config = dict(
    train_examples=90422,
    encoder_depths=[3, 6, 3],
    encoder_widths=[32, 48, 72],
    text_encoder_causal=False,
    text_encoder_head_dim=16,
    momentum=0.95,
    batch_size=128,
)
Rows from block 9 of the image encoder, named by matrix and row number. Each number is 128 + 24 x the weight over the matrix's rms, rounded and kept within 0 to 255. All counts start at 0. Numbers have three digits each.
# convs0: expand pointwise conv (encoder.blocks.9.convs.0.weight, 192x48x1x1), inputs 0-47
convs0.33:157104129178044104127140127155128146052072159078080168203079181178213144146133134105085112118124093102114082077130093037086119123149113105128180
convs0.34:087122078099069116140130196121181091170115093169077173137125123099121148128128145112082133156128102126093148101122168095128165092157128082119105
convs0.35:136142139150125145137137088121167093118102112051103113136104163098102150127106133146172107136118123115101155155092113131137129134131109126137124
convs0.36:113153143128124123164114163134131137158148134098147173120127107157090121106145130155110142106117108141160091144126144122141126149126121154118133
convs0.37:110082088110118156181078144176143109123129136109141109129126108102110073133123117117127136145116097115142130125106149146121143147142076147147100
convs0.38:137132121142128123135127145130121108109117132120149103142118119137155125106130129126129134144137121144150128117119140112121126130120126163103149
convs0.39:125094115117131090113152113134114054142144109126108123142113120134133115176149178093177163076089120126119143123130095098138127131097123120160082
convs0.40:095106147104130151135128096083145140145150152139137125151108156122129137121098089096094151129103131117110114125160117097110150154091180129112081
convs0.41:137123119140159102091154133113137134114137166095125127087109121137101143161106134113159143118138166139128128104160144126116135136126154142145134
convs0.42:155130092111185116065130130146126142151114133111135090133168130152127154115109121116131141092125151127114163105155121119137113155103096134173124
convs0.43:115120154091128128130127164151160138097100130136112128122120100159113135116126152149141161107139105114153145116100109089115098139110127100122138
convs0.44:141129152094141122186149168184210125150132166092157167102105119130067174163129170187137076123105159149182168148116157122140126124156120113095114
convs0.45:145163144083127121111134125083199107146145104101088119170179140138147149103103134138130118130113083122075104121121100126136164124105129113121099
convs0.46:096146141087140107132123140175187134067145120131117109099102110102137140163155105170132158127149127126185134112097090116110123187141160130121093
convs0.47:112112101169111102144143105129128117103136109088103123095124135154102117114171135104187114084132128126151155104149151129170128142104113161133138
convs0.48:138112159108125132121144136158123144137167147051122102128151153164080123116147134135113119190120151115137114141151106115099152140136126119127097
convs0.49:117125144104133119158111134109135116107150098125133142138097110102102169109154117141129142110157118176169107119108125101111089156127113153137143
convs0.50:143138135108151120123092097149133141114134097105121108120105117121112103104140108147123139122157112114158150182104147067123085108097135175129132
convs0.51:103124090099101140175116149158138105134130105151090146140136129114119105138133139117126135146132149091143164135127128140083165122167071125112104
convs0.52:130123127110146098104134128118127122153151126134151114122114145123132131117118125153128135120123117138139110111170137114139160120136109149116136
convs0.53:144126105119122121125171132087126097135100145170128173150119134118104126125111122114130109148115118152163118112100150159122129157155138135114146
convs0.54:142155141139113145127104102133181103104127118106103140163122129127112135101143122150127129109143144154099114134101121151137185058128134145123143
convs0.55:145097119120162154084118111116079119132151116122143077128077099130131105127107121133135113107125119155108114153103108137090083139150121147095156
convs0.56:125097136132144160100131113114144134077135129083106107110147132113079146118135139125153120100083116129132152098150184104058178144155177162205216
convs0.57:113124153130130144153130160148126100141127135127125111119112116154142125115131138150131110158137131139136100143110135094122128132133119143167126
convs0.58:123092160158136143171108144107117143138086153031108126155118125136162086160077094152176131105131134129106162129163166109155065120093128103158112
convs0.59:129172142147154143145163126139150124130141128140078093099168178148159095141157139118140154139091121136106181132134117129088122119169130128143171
convs0.60:106139124057160092142100145185142168098139121103122095105109123145126132122155121139116136103106075149087135148122107116078115134128143091144106
convs0.61:129115146088145107136132131124145103129138143077135140149141127109095142088125134128082107137130142105119122141124125130120109139123121119124102
convs0.62:119113141125110094125124101114099120147151126151121122100139131096123139150108139129134165111146140120143117122119139103158121124132153141090129
convs0.63:104085117108147136111155114148138112174093185108111141143154127153137122173152124090129129128090135153125121153122057129068119136126143162136110
convs0.64:137158120069151084151158153137113167121163176088051072090146129059095172114164123165101133197119120091178136179106101133105135167193093107137158
convs0.65:115159146142123117171121131142162127134148111127080091109112146130184110198147100142083167084157099123198143096137114143088120112105104154164154
convs0.66:132108092138128118152203098080108107103138156134125132183131078165178084140104062122176127141122122091173145167140108162130152198156071106149128
convs0.67:108161138171098153140107095133184118148168154101101065126157159164073118155150140086158121070175105117136083136114127078209093142125000163157106
convs0.68:255092138143159141129109154130174170155136100170114109126137135125182157132157097116114148032114185149109135139125132118160123225159145065175136
convs0.69:093094150103118164157155143147124178164152109084197139118102107161143105160166074158119150152097137078076179097108168104128136109105116157163173
convs0.70:126143104139124121129123101135149081144148132117156091099132114132152121128119107138129116136124133128127092144109138148113096137128148147125138
convs0.71:100126110115115109149144124123168119139102102132107133137113131115132160106132118092120156129157148127121100120133138096077107135168128123100107
convs0.72:096136135151167158114108114171125082153121105096130076166104135123133087127125095126072170118121176110113142144153139129137066135105072058137146
convs0.73:110134138155130155123157142138133101105118115119123121140121110135132129114126094123148104106127136131111137138122127126150127149110133141147149
convs0.74:115144156114140120163088148133176135149102111089120103117127135101135122131130112130117129133100134150104147167123147128131110090126133149126146
convs0.75:121125148139155111099122085153146139141114138132146108141122146139162145147117131158146128129158120112153154111153131139144121111131125172128121
convs0.76:133153093106142103116145123131139141126127109123141134086102147120143132137145125100149119090099105124115114114156141138123139113124134147131162
convs0.77:089115128165101125103115102101150167123099080074094154137112073134129137144164145100113152161088142148130094100163133108118140160111162106154146
convs0.78:153126119135106099118116108154149089130152164086127126139129080162125155111155133107121142131114092125164149133129135134160122155142127110147110
convs0.79:134116135159095129143087081109132111127150162128120139116150118159143151103138139081106136114116148097132144157100125121134108151090118163146158
convs0.80:096126122074128141094139134150178110064142118099097078114182115091122165136140123135140122123139149093166152138138089082157152107206126153132161
convs0.81:133134119112129120138163134158162155122165145102121078152167113113156153146121125126091164156130140124149133154149137137117118111152161134152143
convs0.82:141141143120132125111102121109125132117141140141096121100119124130164131120128157147121105139125137116129137130118119168123092123120113133140127
convs0.83:143136137159136149133099099154125138167117114109152148160156067087128126149137161134161133136126104111128086106151136134126137163120119146127111
convs0.84:098120108107130162128167113125108103150145138132109134156134120121127103130103121138134121110129126148143139132146104126113133152146120168120139
convs0.85:129125128112150109135116105128139151121131140135144133150125116148131128122155119147153117124129116126129145119118147121128128107114141148113119
convs0.86:108103127136129132105144156133136130131153144131158091112105112101128138144108153130146103096120152134117106132147123123125165118105096142161145
convs0.87:166126136120156153101088100160097118152099102112127126121108117118126169150136112117145181171138095117112136105120161115097111167136103122136106
convs0.88:117144117107136116146129116138136122142096130098140117136134105160106134119116123150134138119149117109130132152112110119112138124125105129117146
convs0.89:091097117092170219090100119123095170087164142111137112149112121149101080118098136104116107100176118140153147091094135096113146081189105082159079
convs0.90:098096123130127128110138151138156131167128122114149100144115164125139107128154141146101132103143116123095134156125107131116148108149111096102131
convs0.91:079051144093092149117143130160162143067182123078091086102137080072098125139159122125164079122104119153130103111160165133202131104118136179142146
convs0.92:133098142121135149125140108152124110135124114119139150100146134148143129118125113156101094107109138104141128122152166148117135144145163145140117
convs0.93:105112111126101133119141134123147125098135154132117110120140112141127148119143140122154116090117143131132125115124163113147142126096141125146145
convs0.94:137139132139120114136104129155125122161141124142148125111127108179146128128142107108140111152095111115146137110125153113120131133129146138154138
convs0.95:135103096118114097157099146130135142136144107111137146145107136099134124164085118128160157148129114121161128161130122130122108101163108153156091
convs0.96:143171184145104157133116152153149126132153147116099084107167127130150082144157114099127139094118081131108142082138168108063105100130138105151190
convs0.97:120144124133107104156112144059161126118150133085097177163087118141081116114170104114127096149127159143166142137172117140116103109096130122170161
convs0.98:111110135141132139132116139161174154117122132153051119140141142112159088124148158159132104155157146151124131104141157113087142182134116146091132
convs0.99:142138130106096131115157105176120105111139115093130143123142101137127158130120098138112135134156120140109127133134138175162129161135131123120139
convs0.100:134130144139132161158134121150144145138144118123128127148078117138117135125136120137122103152109136151130149133129159112147125132124125137149128
convs0.101:098119165114130135134121121134124102120150120110134132135160138123108118149132126130128127141117093147152111094128107131118124137108135162137135
convs0.102:115102145144124136135116137131117155150134133095143150144119133110140097154132103138110074148084144147120117107127117109124112098141120148128159
convs0.103:137117095169083174120137109141133179125127107132114111123125117114126132103131088165132113080096105107132160111152170115159116119123101136147114
convs0.104:127152136136130106134064176116121117168149116081128163136100128158114146107191071155149127109103111086159135116148133123122167128016104128128137
convs0.105:156150170101144123119114099115203102074161137093135111138114092139097144119120153185125161133110066125114106144101104151135120153140115136124111
convs0.106:149103110122141168127125102118139131092132091127140135115129169158114103160135137153074126106147128098158151101145151101090147176132149074148183
convs0.107:163137137137101122144134142070137089103096139076076158153144129112160101123101126087169163102130131140116196103084149123163109121169142137109118
convs0.108:141154127129143153104148122121114098141144150132150129137150150122110105145100143151097154111173125118167157130135133156126089120133140123164105
convs0.109:117132149116125118148122128138124102146133127093106117144110126123139116135138138111114093112107095120102114153132105129116119114115112102130115
convs0.110:148149140146147184115090080129096137149067114092110145142116157110189167109113153144105140131130116119100140149109159111152086105099100136144118
convs0.111:115145117143138113150162124163104132081120165121094118139120135147100153173122122133107164124124086124157127159132135124155147117144158133128133
convs0.112:127120128158163080109092126150140120135111110112097137169108151126122099174131142131162153099137182147153141096173127154101163087099126138145108
convs0.113:124130103135138108132124102126119108132120135134143132140113123139120128100140142107117148135128128130106091111121124118124126111131100120119169
convs0.114:192141184103119136101126155167111076088187172105112117137165190149138110081135120110160131100129149115138180139168171109054111170150165090175100
convs0.115:172158107141119133103143150135088092129164111166147147130116095141129126146088123107150110122142126117154145114119141135128148109148102110095135
convs0.116:133110215127160067119127149150111137103179187087122147135123141112137171099115072152183197116150122123108100131148128137103170129114098101143105
convs0.117:114119156136128122156130119129118109129144116133144132092119084123151121113141122146115129126139128117108111129090138137106128151098136148143152
convs0.118:145121142115122102126136093122131096110113134120123161165133148120107136132137123144126101130140111121121110137129114114122145101122131139129132
convs0.119:161110140082128138154144106123106101113152171116115122108162129121109111118139104139150120142164123095120122145134106137126115154100119085120128
convs0.120:088159146059134147188116149149166194128091162087095117111168098135145088174140115131139129113115165147155178087146126148102138130106153118165097
convs0.121:097178134120128134084166095147123182124138124130108111121135139115152123142091191136083166182113133163132125149125120150130142163141115127140118
convs0.122:152147116128144123185145114178134114123162142112144099144137153107176154143166171143118156126117128083157134112137106166174107116159147078174135
convs0.123:126131175110129145165123135133149138153147127126129138139112129138123127135140101144106135149066124139120138119120146113145120105121102107142150
convs0.124:131140157070102115153120141112153103114124150089110112122130124130115135143139142151122080176140176116146143131152130117127143149120106165111112
convs0.125:110111138127128092162131104161108095097103205067101150092128125145158112163076168193107200137194080111131112084157145137061157098163107136158138
convs0.126:085143166081102128140143168135151140097144135133119097125101107123134148126135108155130155140131105122132126103100069088144134179135129115132137
convs0.127:148070107158102139131110157117143096146114137103119142122150163086107114110143105124096134166105119118124114125133161145158117158168138083127129
convs0.128:115103138129116162187115124102148109108108136096124099153079147150139132140145137148144151132130144129136138167111135147157109118141146157130145
convs0.129:090145136122096103127120130131131127131126134133123093123143126133141124137146154133135162158146124157122113154097097122145102105149123120140144
convs0.130:105113129119133119138125168134171110056145090099138125137086132114116118136112152124137114115162141126166124072113105132152135178145118137133123
convs0.131:124090140120101122139142143125114110121118151116140139100140124118093137089112114124125121161126166103121126145125126122142116138155144141121113
convs0.132:105106166133092127099138128131113181129090133102122103135139155120123083123092075134087120152109125129145124113174130086172154154078162148088112
convs0.133:112109142126142152143128125122142111161124148104130133113106106142112139108142177164084111101152111163151087129080135103148148104111146143149114
convs0.134:174076097118134112101165107141133111110169077108141118137172098144157165104145164209146142124134199160106135120195169102148098122159190097159143
convs0.135:099120162119139115124129157144140143121131104102107116105117106146142100129134101122130172155144126133132117113117107114130119127131117132154122
convs0.136:176175110125123190069150162092152076127144255143100084162145141081125048152153122099108187050147162170138094132156179116118065153137096183178192
convs0.137:130149147108127141132143123132171125114132136119113101124105121118145123140145133134147139138113116167137125149106099143137124116137129132105149
convs0.138:120115135059117097135122121088111129137148132115122139163102131077108103135122135097090136111113109124107167163138103107126128099123136072140096
convs0.139:107069149132102189125080119126133109086147119105134099135176075114108161125166122129140182129147089107153129196159095101159113093147117154157150
convs0.140:130141147122114106153158106126173116119128127112146140139146135132112131104132106145122127127123114135139120137133100140121100122151136137131145
convs0.141:120134144104126100152136137123125112119124142110137136117139146146094136123158117135137133124122122122117127119118133128137125113122130128135134
convs0.142:123112085137146082141152134132145129128182147110117069119156101078148168110113150136103150106111163135109098076158155165195064093137118131124089
convs0.143:109152083148140132106135136133123124119157154152120131111125111157129172150077114125125135118130170117090149115125118121121142128120128140148127
convs0.144:078137148137139132125089091146117078089141107112146136099103115123141118109153132136123128101113120131163123128089111116125115157109151171134118
convs0.145:130141118138147126121106108135120118129123144147116127135104117115138127109124153165116129137121129136126142143112125138138127114115124126139149
convs0.146:162101112136131130156133110122127107101133139130148123108152139122133140100129135152133110131122105087137122118147107128151125153146144115117113
convs0.147:129126149119133108120132123147130122108135096120118152139147111139122128121115092136129101123124083127106132137124116144108142120135119093116117
convs0.148:108092127105099149153082094148122161140157103131133152122120107117126117130154102088161115131109103141134098110161147183124166153145113131131095
convs0.149:125122100128137125174108113185138102108183097132141134102077143117152090105175146107139111131138093137144156133110182115117108105130155113160098
convs0.150:124129175174059165124104159115113185146131133127123224083095130055123168144097146149131182119123135122083129159176120144119190137186121155147070
convs0.151:136156131115122153117117100105155107118104115103122141138113124111134135102117134154132128117120133122109126155111099119144144087107150133135133