Rows from block 3 of the text encoder of a small contrastive image-text model, named by matrix and row number. Rows with one number belong to one neuron. Each number is 128 + 24 x the weight over its row's rms, rounded and kept within 0 to 255. All counts start at 0. Numbers have three digits each. After the name is the row's rms in percent of the matrix's.
After each neuron's rows are labels from the 100 texts, of 14976, where the neuron reaches its largest size: "fires on" is the input token at the peak. Only what is clearly more common there than usual is listed. The data: photos of plants and fungi (iNaturalist). In brackets: how many of the 100.
# gate: MLP gate (text_encoder.blocks.3.mlp.gate.weight, 384x128), inputs 0-42
# fc1: MLP up (text_encoder.blocks.3.mlp.fc1.weight, 384x128), inputs 0-42
# fc2: MLP down (text_encoder.blocks.3.mlp.fc2.weight, 128x384, transposed), outputs 0-42

gate.63 040:139108100142139096097080134140095137125121123182121098145146089129145163155127102115102119130136119155115159120145078109120113146
fc1.63 042:169157135124109139096084095110134129129116116117109124144127096177123151134092099097092124143103117142098132111117125115126174138
fc2.63 040:142137121137121151065099108144110109129123117158132112136137105163122110140118124135113133140133110155128113142115093107160132124
fires on: "ajuga" (47); "alkanet" (27); "dewberry" (17); "water" (9)

gate.220 094:119162075117098096154108135116108133074160163125085113135164163088118124140164122092145145116088124112146117169133131170111157099
fc1.220 091:200135077151164114148105204119146097112117119162142127119122137157139104147096157116160137145132118126142165126107080114106071121
fc2.220 079:144148094142144152124134134143113080152124141160167115112123102152132128125137109132091136113187078077169153163111119111135120130
fires on: "creeper" (69); "sapindales" (31)

gate.380 091:129090105155149166139116135107106089137131127088140171117158161126116147184097165149123105147116124128129106149137111129087146134
fc1.380 108:136128158138135131134118120141098134123100170124118055135122117101165152150131125144117140154146147102135166136153063115143148117
fc2.380 081:136136133147149108138122138103173151144141137134114161075108108126131153107099100130139141135118142144151143123137115145127132096
fires on: "rubus" (75); "spot" (16); "acerifolium" (9)

gate.138 163:170156110138122168110176112135105140149112128129170078079144131112123151097124147104102120111159105111182108142154134143107132126
fc1.138 153:093103116088107159086117142142107131128121128146098154087140122130115147126098111171136120116111144131127121147099157118140131177
fc2.138 166:117141115127138124135102100157080116167121129121198083140078160092134131151150122127072121094138149127129124117077130154137136125
fires on: "mayweed" (72); "crow" (17); "field" (11)

gate.28 096:133106091134152142145091146118140125141144105113118117156082129134155119139114170137145146127106138091153118158152132115152144136
fc1.28 090:088146107123097163130120116127107111092178107107146122116130162139132090132157092120165123109133102115118165121085118123112130096
fc2.28 075:079100143098140112104117120115161114150077117114136144134126142094119122158119134152145129144121147112102121129146124109152172107
fires on: "viburnum" (96)

gate.231 046:134122108121111141146115157133128163169136127098115183149126132105114114150131122096103101166083113105142095146184135129153121127
fc1.231 048:096114073137102115126145128159145142128142122173128110139148140152111099110125112111136082174142106131070176105137124123162096170
fc2.231 042:143115149137108103169114075169090135152124150168117093150157118127098117095149150151139124130147159147135091117116105103128161118
fires on: "twinflower" (42); "oxalidales" (36); "european" (16)

gate.80 154:169124109168144126130137121134164125137113142185136097127124101165087158163164144122090110102110080111130117114124097098131123119
fc1.80 148:130126090132112158118118109140142149135107143126177130127127102120133153148140127123126128140090109107075143124140137132138104126
fc2.80 182:121121114111127113148185109127123134122170147120105122114140127112145105126094120141093112086087086129115147171146144159110089112
fires on: "spurge" (59); "shepherd's" (30); "bivalve" (11)

gate.98 079:091140131113147121100123118120113124110157108107163113127129155119156110154106083110175067137142138113111102117097149117153124105
fc1.98 075:111102131141143155123158157077141108118133131164121107148117144136131129102156126114126124187178154130177107129099158077125114171
fc2.98 065:136133141114132130133124170136136105133104161136125161134170092129105128109169124133145177145121097101147164197086144140127099172
fires on: "ajuga" (47); "blackthorn" (30); "pickerelweed" (23)

gate.89 109:125114114130129122193160144147149125099132160146129171112135126089124154079065112103155135152111131155139121178144125136160138160
fc1.89 107:146094113092140123121161112127153175119175146128116178178121132123135122118137103134122144099059131156190117125153122097138116115
fc2.89 094:112112147143124136116166140110107140149166145108111143136163156120171077098125124103160132124087144138148124157115136105184108103
fires on: "mayweed" (65); "primrose" (18); "crow" (17)

gate.78 083:156154133158140151154099102154092134147122146132109122119134168104089149146115096119137129118175081121091163105119115118124069136
fc1.78 080:123147137116102158160119112148105103124167108094158164100140130105144165143149106122096139128127122128118119126125101129144164145
fc2.78 073:101134109118122145088175148082120173127119136079160112144123132153149126142106113077168108120106123121082159104090107142162126105
fires on: "clover" (82); "phyla" (18)

gate.288 111:125128124144133118135124086136125108099074130150181118149123129162105115152161126103142131133165087128084121136104086124155083114
fc1.288 102:123120110156081126143134147119160104158141101134140082116185091120170147143110142108124154151142086081097148105131107128104135116
fc2.288 104:137137124130108066123108102135141113090111115091114155168153137123150115124134131134119097077109124148106153055166138114131138113
fires on: "clover" (29); "phyla" (29); "club" (21); "hybridum" (21)

gate.320 038:121128130155120088121138097160114145145111147178142100135090165122140102156133117158116135121130124120106171090115091105107129164
fc1.320 042:151175118064132145146160092124142112170152115120081129114128130130101133147151097121102070113132082165135135145120126120130126111
fc2.320 036:106065113159118097127142160154145112141125132138128163157146127154114111090167108136184130156116107078078129097122135103127158148
fires on: "rotundifolia" (26); "petty" (25); "sarracenia" (22); "leaf" (17)

gate.73 020:114130069116093153138165120086146174090149090132148130136148161141134101128132131126102118141134151195083116183119098130152121162
fc1.73 021:106162105112151139074117074125120140145162124100105105114172175115084148081161145103093123098134123163144149151164132129140136133
fc2.73 021:148086130121072148170104135121132197112138098119145102167119133112108121149162109118097145135139148170107114078135131124138112152
fires on: "balsaminaceae" (43); "oriental" (42); "belted" (15)

gate.46 056:132140118124109148145131102136140128162090121171168129102132140105124152151102106131179154115111140152154111101127136119093124149
fc1.46 055:114095146115091153171136164149126118134127150107116102134116142121133119136075118182085102144132183143096133112092144084163149117
fc2.46 046:147098094140138103152094157109168159136124135092136133110157148100134119124117142099135133140142095119120114122134131129114122142
fires on: "rosaceae" (42); "melilot" (31); "anemone" (27)

gate.41 179:132100117158118118148111090132140176131113111128117145146106123084141123125133104120114083149136143101114135116156146143137113117
fc1.41 177:122128124126083153128161131135163129145107139116114141155135127125121112187106129121128096087167117148162110123116102118129169077
fc2.41 175:115153166108137128162131167103176109090139130164132112109124109142181073157122141136173184145118130112137148140184129137096089077
fires on: "mayweed" (72); "parsnip" (28)

gate.304 047:143143136112083124145096160120127123134119146113153124122119097181132101132141135116126083115123075148111101069101135160139126152
fc1.304 044:091112071126137092102152142123122133140142082109129120140152132085189112041153162111138142159115129122150100146112119131139123136
fc2.304 039:123150093136109104138168137131118135133077124103122121150129136100173128123123129096118118135116071119172140146085127114162161118
fires on: "blackthorn" (30); "persica" (29); "wig" (28); "sempervirens" (13)

gate.180 085:106137111107088104161122123137151147091189121178105090143124134085117137126130122180108134131136112115122130181164120127116150150
fc1.180 082:121095106127144120102161112128142126181124114150123150138144149117100104129137123081113137124091099135102148112083130124088172185
fc2.180 079:128133142156131086140143127121106131108123143119174157126118166104146119155106124077129129129129118127130140121143106120129095131
fires on: "clover" (67); "hoof" (33)

gate.362 024:174122101155118164104150136091136128136140145116117126106140134139112153109152123160131093104163137136136133148116135102126097149
fc1.362 022:107114148107128118129134125126180143123124097111118164137120149081122160135104139141109139142112094136109130127146136092153169121
fc2.362 018:124123173152151110117123129116161149084162107096124124122153082146158113111113126147158125172106101112110141116165100096125114138
fires on: "trifida" (27); "daisy" (26); "honeysuckle" (25); "dogbane" (22)

gate.299 083:127103125131131089196160160138159122104108071111185089122126097140165126139105111113113137134186109136123122180141096109156086096
fc1.299 079:146087146104127138161132133106134144068078129094151154099112082144152157139137121182116131156116094152140120135118132143167111122
fc2.299 058:156126134120096168126110133115106161126117133139138167147141104137124108126127114132129164133192146139147100165118127105138104163
fires on: "rosaceae" (64); "papaveraceae" (21); "primrose" (15)

gate.316 153:085146163113152134136143107149146158139167139127109088064162145140153136122079110152131164123106100128145112128104128151158139132
fc1.316 163:154084161102120113152089144140095123141167142150098116121113117147137129135134097104155144095121132176146131145097142182126106123
fc2.316 157:127135109131079136149153158083100139082144129119112103087135167112138125115130141174084140134153107163115113140160097151151150127
fires on: "rosaceae" (47); "lesser" (32); "cut" (21)

gate.3 118:153093149109173117122107109101114134151121104125095140120184082165156105141121123108105157102131126177135151134151108162125093156
fc1.3 117:122133118138123163110132124088120127149149120132149138094156072140145157131146118102107149186114105104176076154157133108072157178
fc2.3 089:165165112140085148140150138156143133130153089168096117121148119133127143089148097079108147187167134142145112129153174135102106154
fires on: "viburnum" (56); "hazel" (34); "opaca" (10)

gate.68 091:112096114098085160138096147140157113136149130140099143149093137131143110148103110124128082138096122125126139135172108128112115092
fc1.68 095:053155134159099153162093110185160105141135114104130135126099168065116165118097111174148134131097134156144111116137122090166118113
fc2.68 083:087136180126156118128095127124140151110121116122091132129128107128145143117171144147179122124109131122143127081125166108128135069
fires on: "creeper" (64); "erectum" (36)

gate.177 029:124160136094118138108130164132137117102165137137135133096130096132120145130129152178118138116118133093144149121167145160098148117
fc1.177 028:133119166115095124156128108150147089146137086139067114133153137147092128123122141182105124193180133116182108142107109162166152146
fc2.177 023:140071086133100075134132094096114118151134116159139118142103156135102121089110106103086144136188099121164123122117117161110138144
fires on: "viburnum" (96)

gate.162 175:174125143127087120132185143108131115094101076121127108088117122124106133129134127129152131127130144151121102160122116148106137099
fc1.162 183:182135166147135133128146118126165081134135129140097109157118107093166171114102164124155122161097117118107154113103100129116183086
fc2.162 193:126158096161159099140122121124135106097143130177146107145134090128144138154150114126139130126123193134151105147168106160086101135
fires on: "marigold" (47); "osteospermum" (29); "silver" (24)

gate.248 060:106119122151171103095110114100125156133153154112140135130109093100118135128142127122103140152114158096139116089155122067116133141
fc1.248 056:107135140129128135134096125120130121089121135158176122147168145124158134106115142123136102153152076183113105141099107125116124113
fc2.248 046:115130086133133178138148146064086119142167100100105151156099158150122111142138087098152136119091133174134126135146083157155127125
fires on: "mayweed" (72); "rhytisma" (16); "everlasting" (12)

gate.206 111:155152105100127104133155105065129120113106112121171108118123069162144131094093138092115135127139135146142118148194125153097153152
fc1.206 100:138135100120147088137146137070103089119125138135146123149117119138131077122131127089094134125161142155148152170174114166123179182
fc2.206 079:194119152137126164141172140107127158108115110120143102126129137159085153126143129137135204136157137121113143135120096137138111168
fires on: "paper" (36); "wig" (28); "sordariomycetes" (18); "magnoliopsida" (18)

gate.49 047:106152149156166141118129103110127104112130143099141129142094151104130093160114131150119146113114143107087165119116123137162109146
fc1.49 066:160110115123105096142161106145103124176125128118116110147117143130110112139120128121114139098122127124144149070173143121111116152
fc2.49 041:139115145123147116104122127109123128115069093110141147129092108117124151172130143097115089098115167152090133123212137157140137086
fires on: "ajuga" (47); "blackthorn" (30); "solidago" (23)

gate.55 090:106120123113110098101127102166149074136119099138114140146118117125165142108115139153131113131158124147121137136134142110080157116
fc1.55 097:168103173142132150101077088052118125188101172097139134125153134133090108144162121114119100130115100164127122092139130128119098093
fc2.55 077:113145126131116155113090102135105137139125119147174107193121139112119109119119120097127129126130151096144103164146132091190140146
fires on: "rosaceae" (45); "brassicaceae" (33); "apocynaceae" (22)

gate.345 099:144136125112158118128113140113155150169145153108186116133118118121145113168144175131145105104140140098181076161122077145099125086
fc1.345 101:151142124095096064140126093141185186129114106110134143132099121126162109100132137103092144131111162112147150124109124155136161134
fc2.345 076:131114103147123125097118176107134128127166126119135138121148114121078161114137113102122147126142112149126117111090115153112127139
fires on: "rosaceae" (65); "maculatum" (28); "coprinus" (7)

gate.193 162:092163114141155065144112118106132098075125102142151125163103060112111149156127126136135130123171140113110160148115134085144165157
fc1.193 134:142122189140148092099114081143086169142129145110134129099119133113166140125087119085086160131117113151156164124137098134141112132
fc2.193 132:156128124142105104155099101127101167124121142112104137125088111152122103121115150121105149123127098107160163119126131117137147158
fires on: "agaric" (31); "apocynaceae" (29); "lawyer's" (28); "dipsacales" (12)

gate.245 155:132169121083074117133141101119142122170122106094130132097150144125177155137086117147094094138140104142098101085112129141163181142
fc1.245 128:153133081138150159119158092130111128152133135104144118170178132123106141099148133134132138133132146126141115135110127152156131144
fc2.245 152:126127171133130122138180140115156109131144115106153116159141146119175122124138074119096144085110090097103134159108163117168155117
fires on: "sapindaceae" (38); "sycamore" (27); "odorata" (19); "palustris" (16)

gate.166 065:147167136150160166108156085133126125101131113119171158179094128096128195114112123089102173147157123156124163119132148146136137133
fc1.166 058:139101092153089136103141118163151097107128153145134105191099114121134092104101133135154119126149122105106182123091130130166125167
fc2.166 053:110091091119132132112125103110115158105125111150106125149124118135128073105139118169129147131161145090100171093126106110126146137
fires on: "lady's" (38); "commelinales" (32); "violaceae" (22); "agaricaceae" (8)

gate.284 138:143140146170107118126128129149187181166119148148114098103091128133121138121119154109082122126156125135126143106147123082174120123
fc1.284 154:177108154159177111108150103147157130144100127150127086118127123143150135142095125096093125124141110124178118139115104107164127115
fc2.284 145:128153120147123150113200119130128145118124152129110097125130147115156110135095136129102125129169139120102125125091121153077129154
fires on: "spurge" (68); "annual" (32)

gate.291 078:134095117090108113114112157130140129119160143166096117134136130108181116135103105117125099150171143125130143142104138071145145128
fc1.291 063:104131131134109140163155122106148156121146090117148158123157134151159126133123139153164169106100156128103123130094127080135187166
fc2.291 060:121135117125139127135128110095123116178130152094125149120115117141103089116181101139146116114095176157157112145123110158111111113
fires on: "rosaceae" (50); "lamiaceae" (34); "liliaceae" (16)

gate.363 035:157131142139140094149115172168105153168087107125137126080127125117171126100106066134171146103125098137115149095139088149103113125
fc1.363 034:103113148092115137189099103129145127114133143134101170150145080124104131141146123121131108157133154124107086085102119077120107142
fc2.363 035:126134114145144156138115121102134119086124130131114137167132100135110093165123153091179119148129123134094137130150089105136138129
fires on: "mayweed" (59); "album" (41)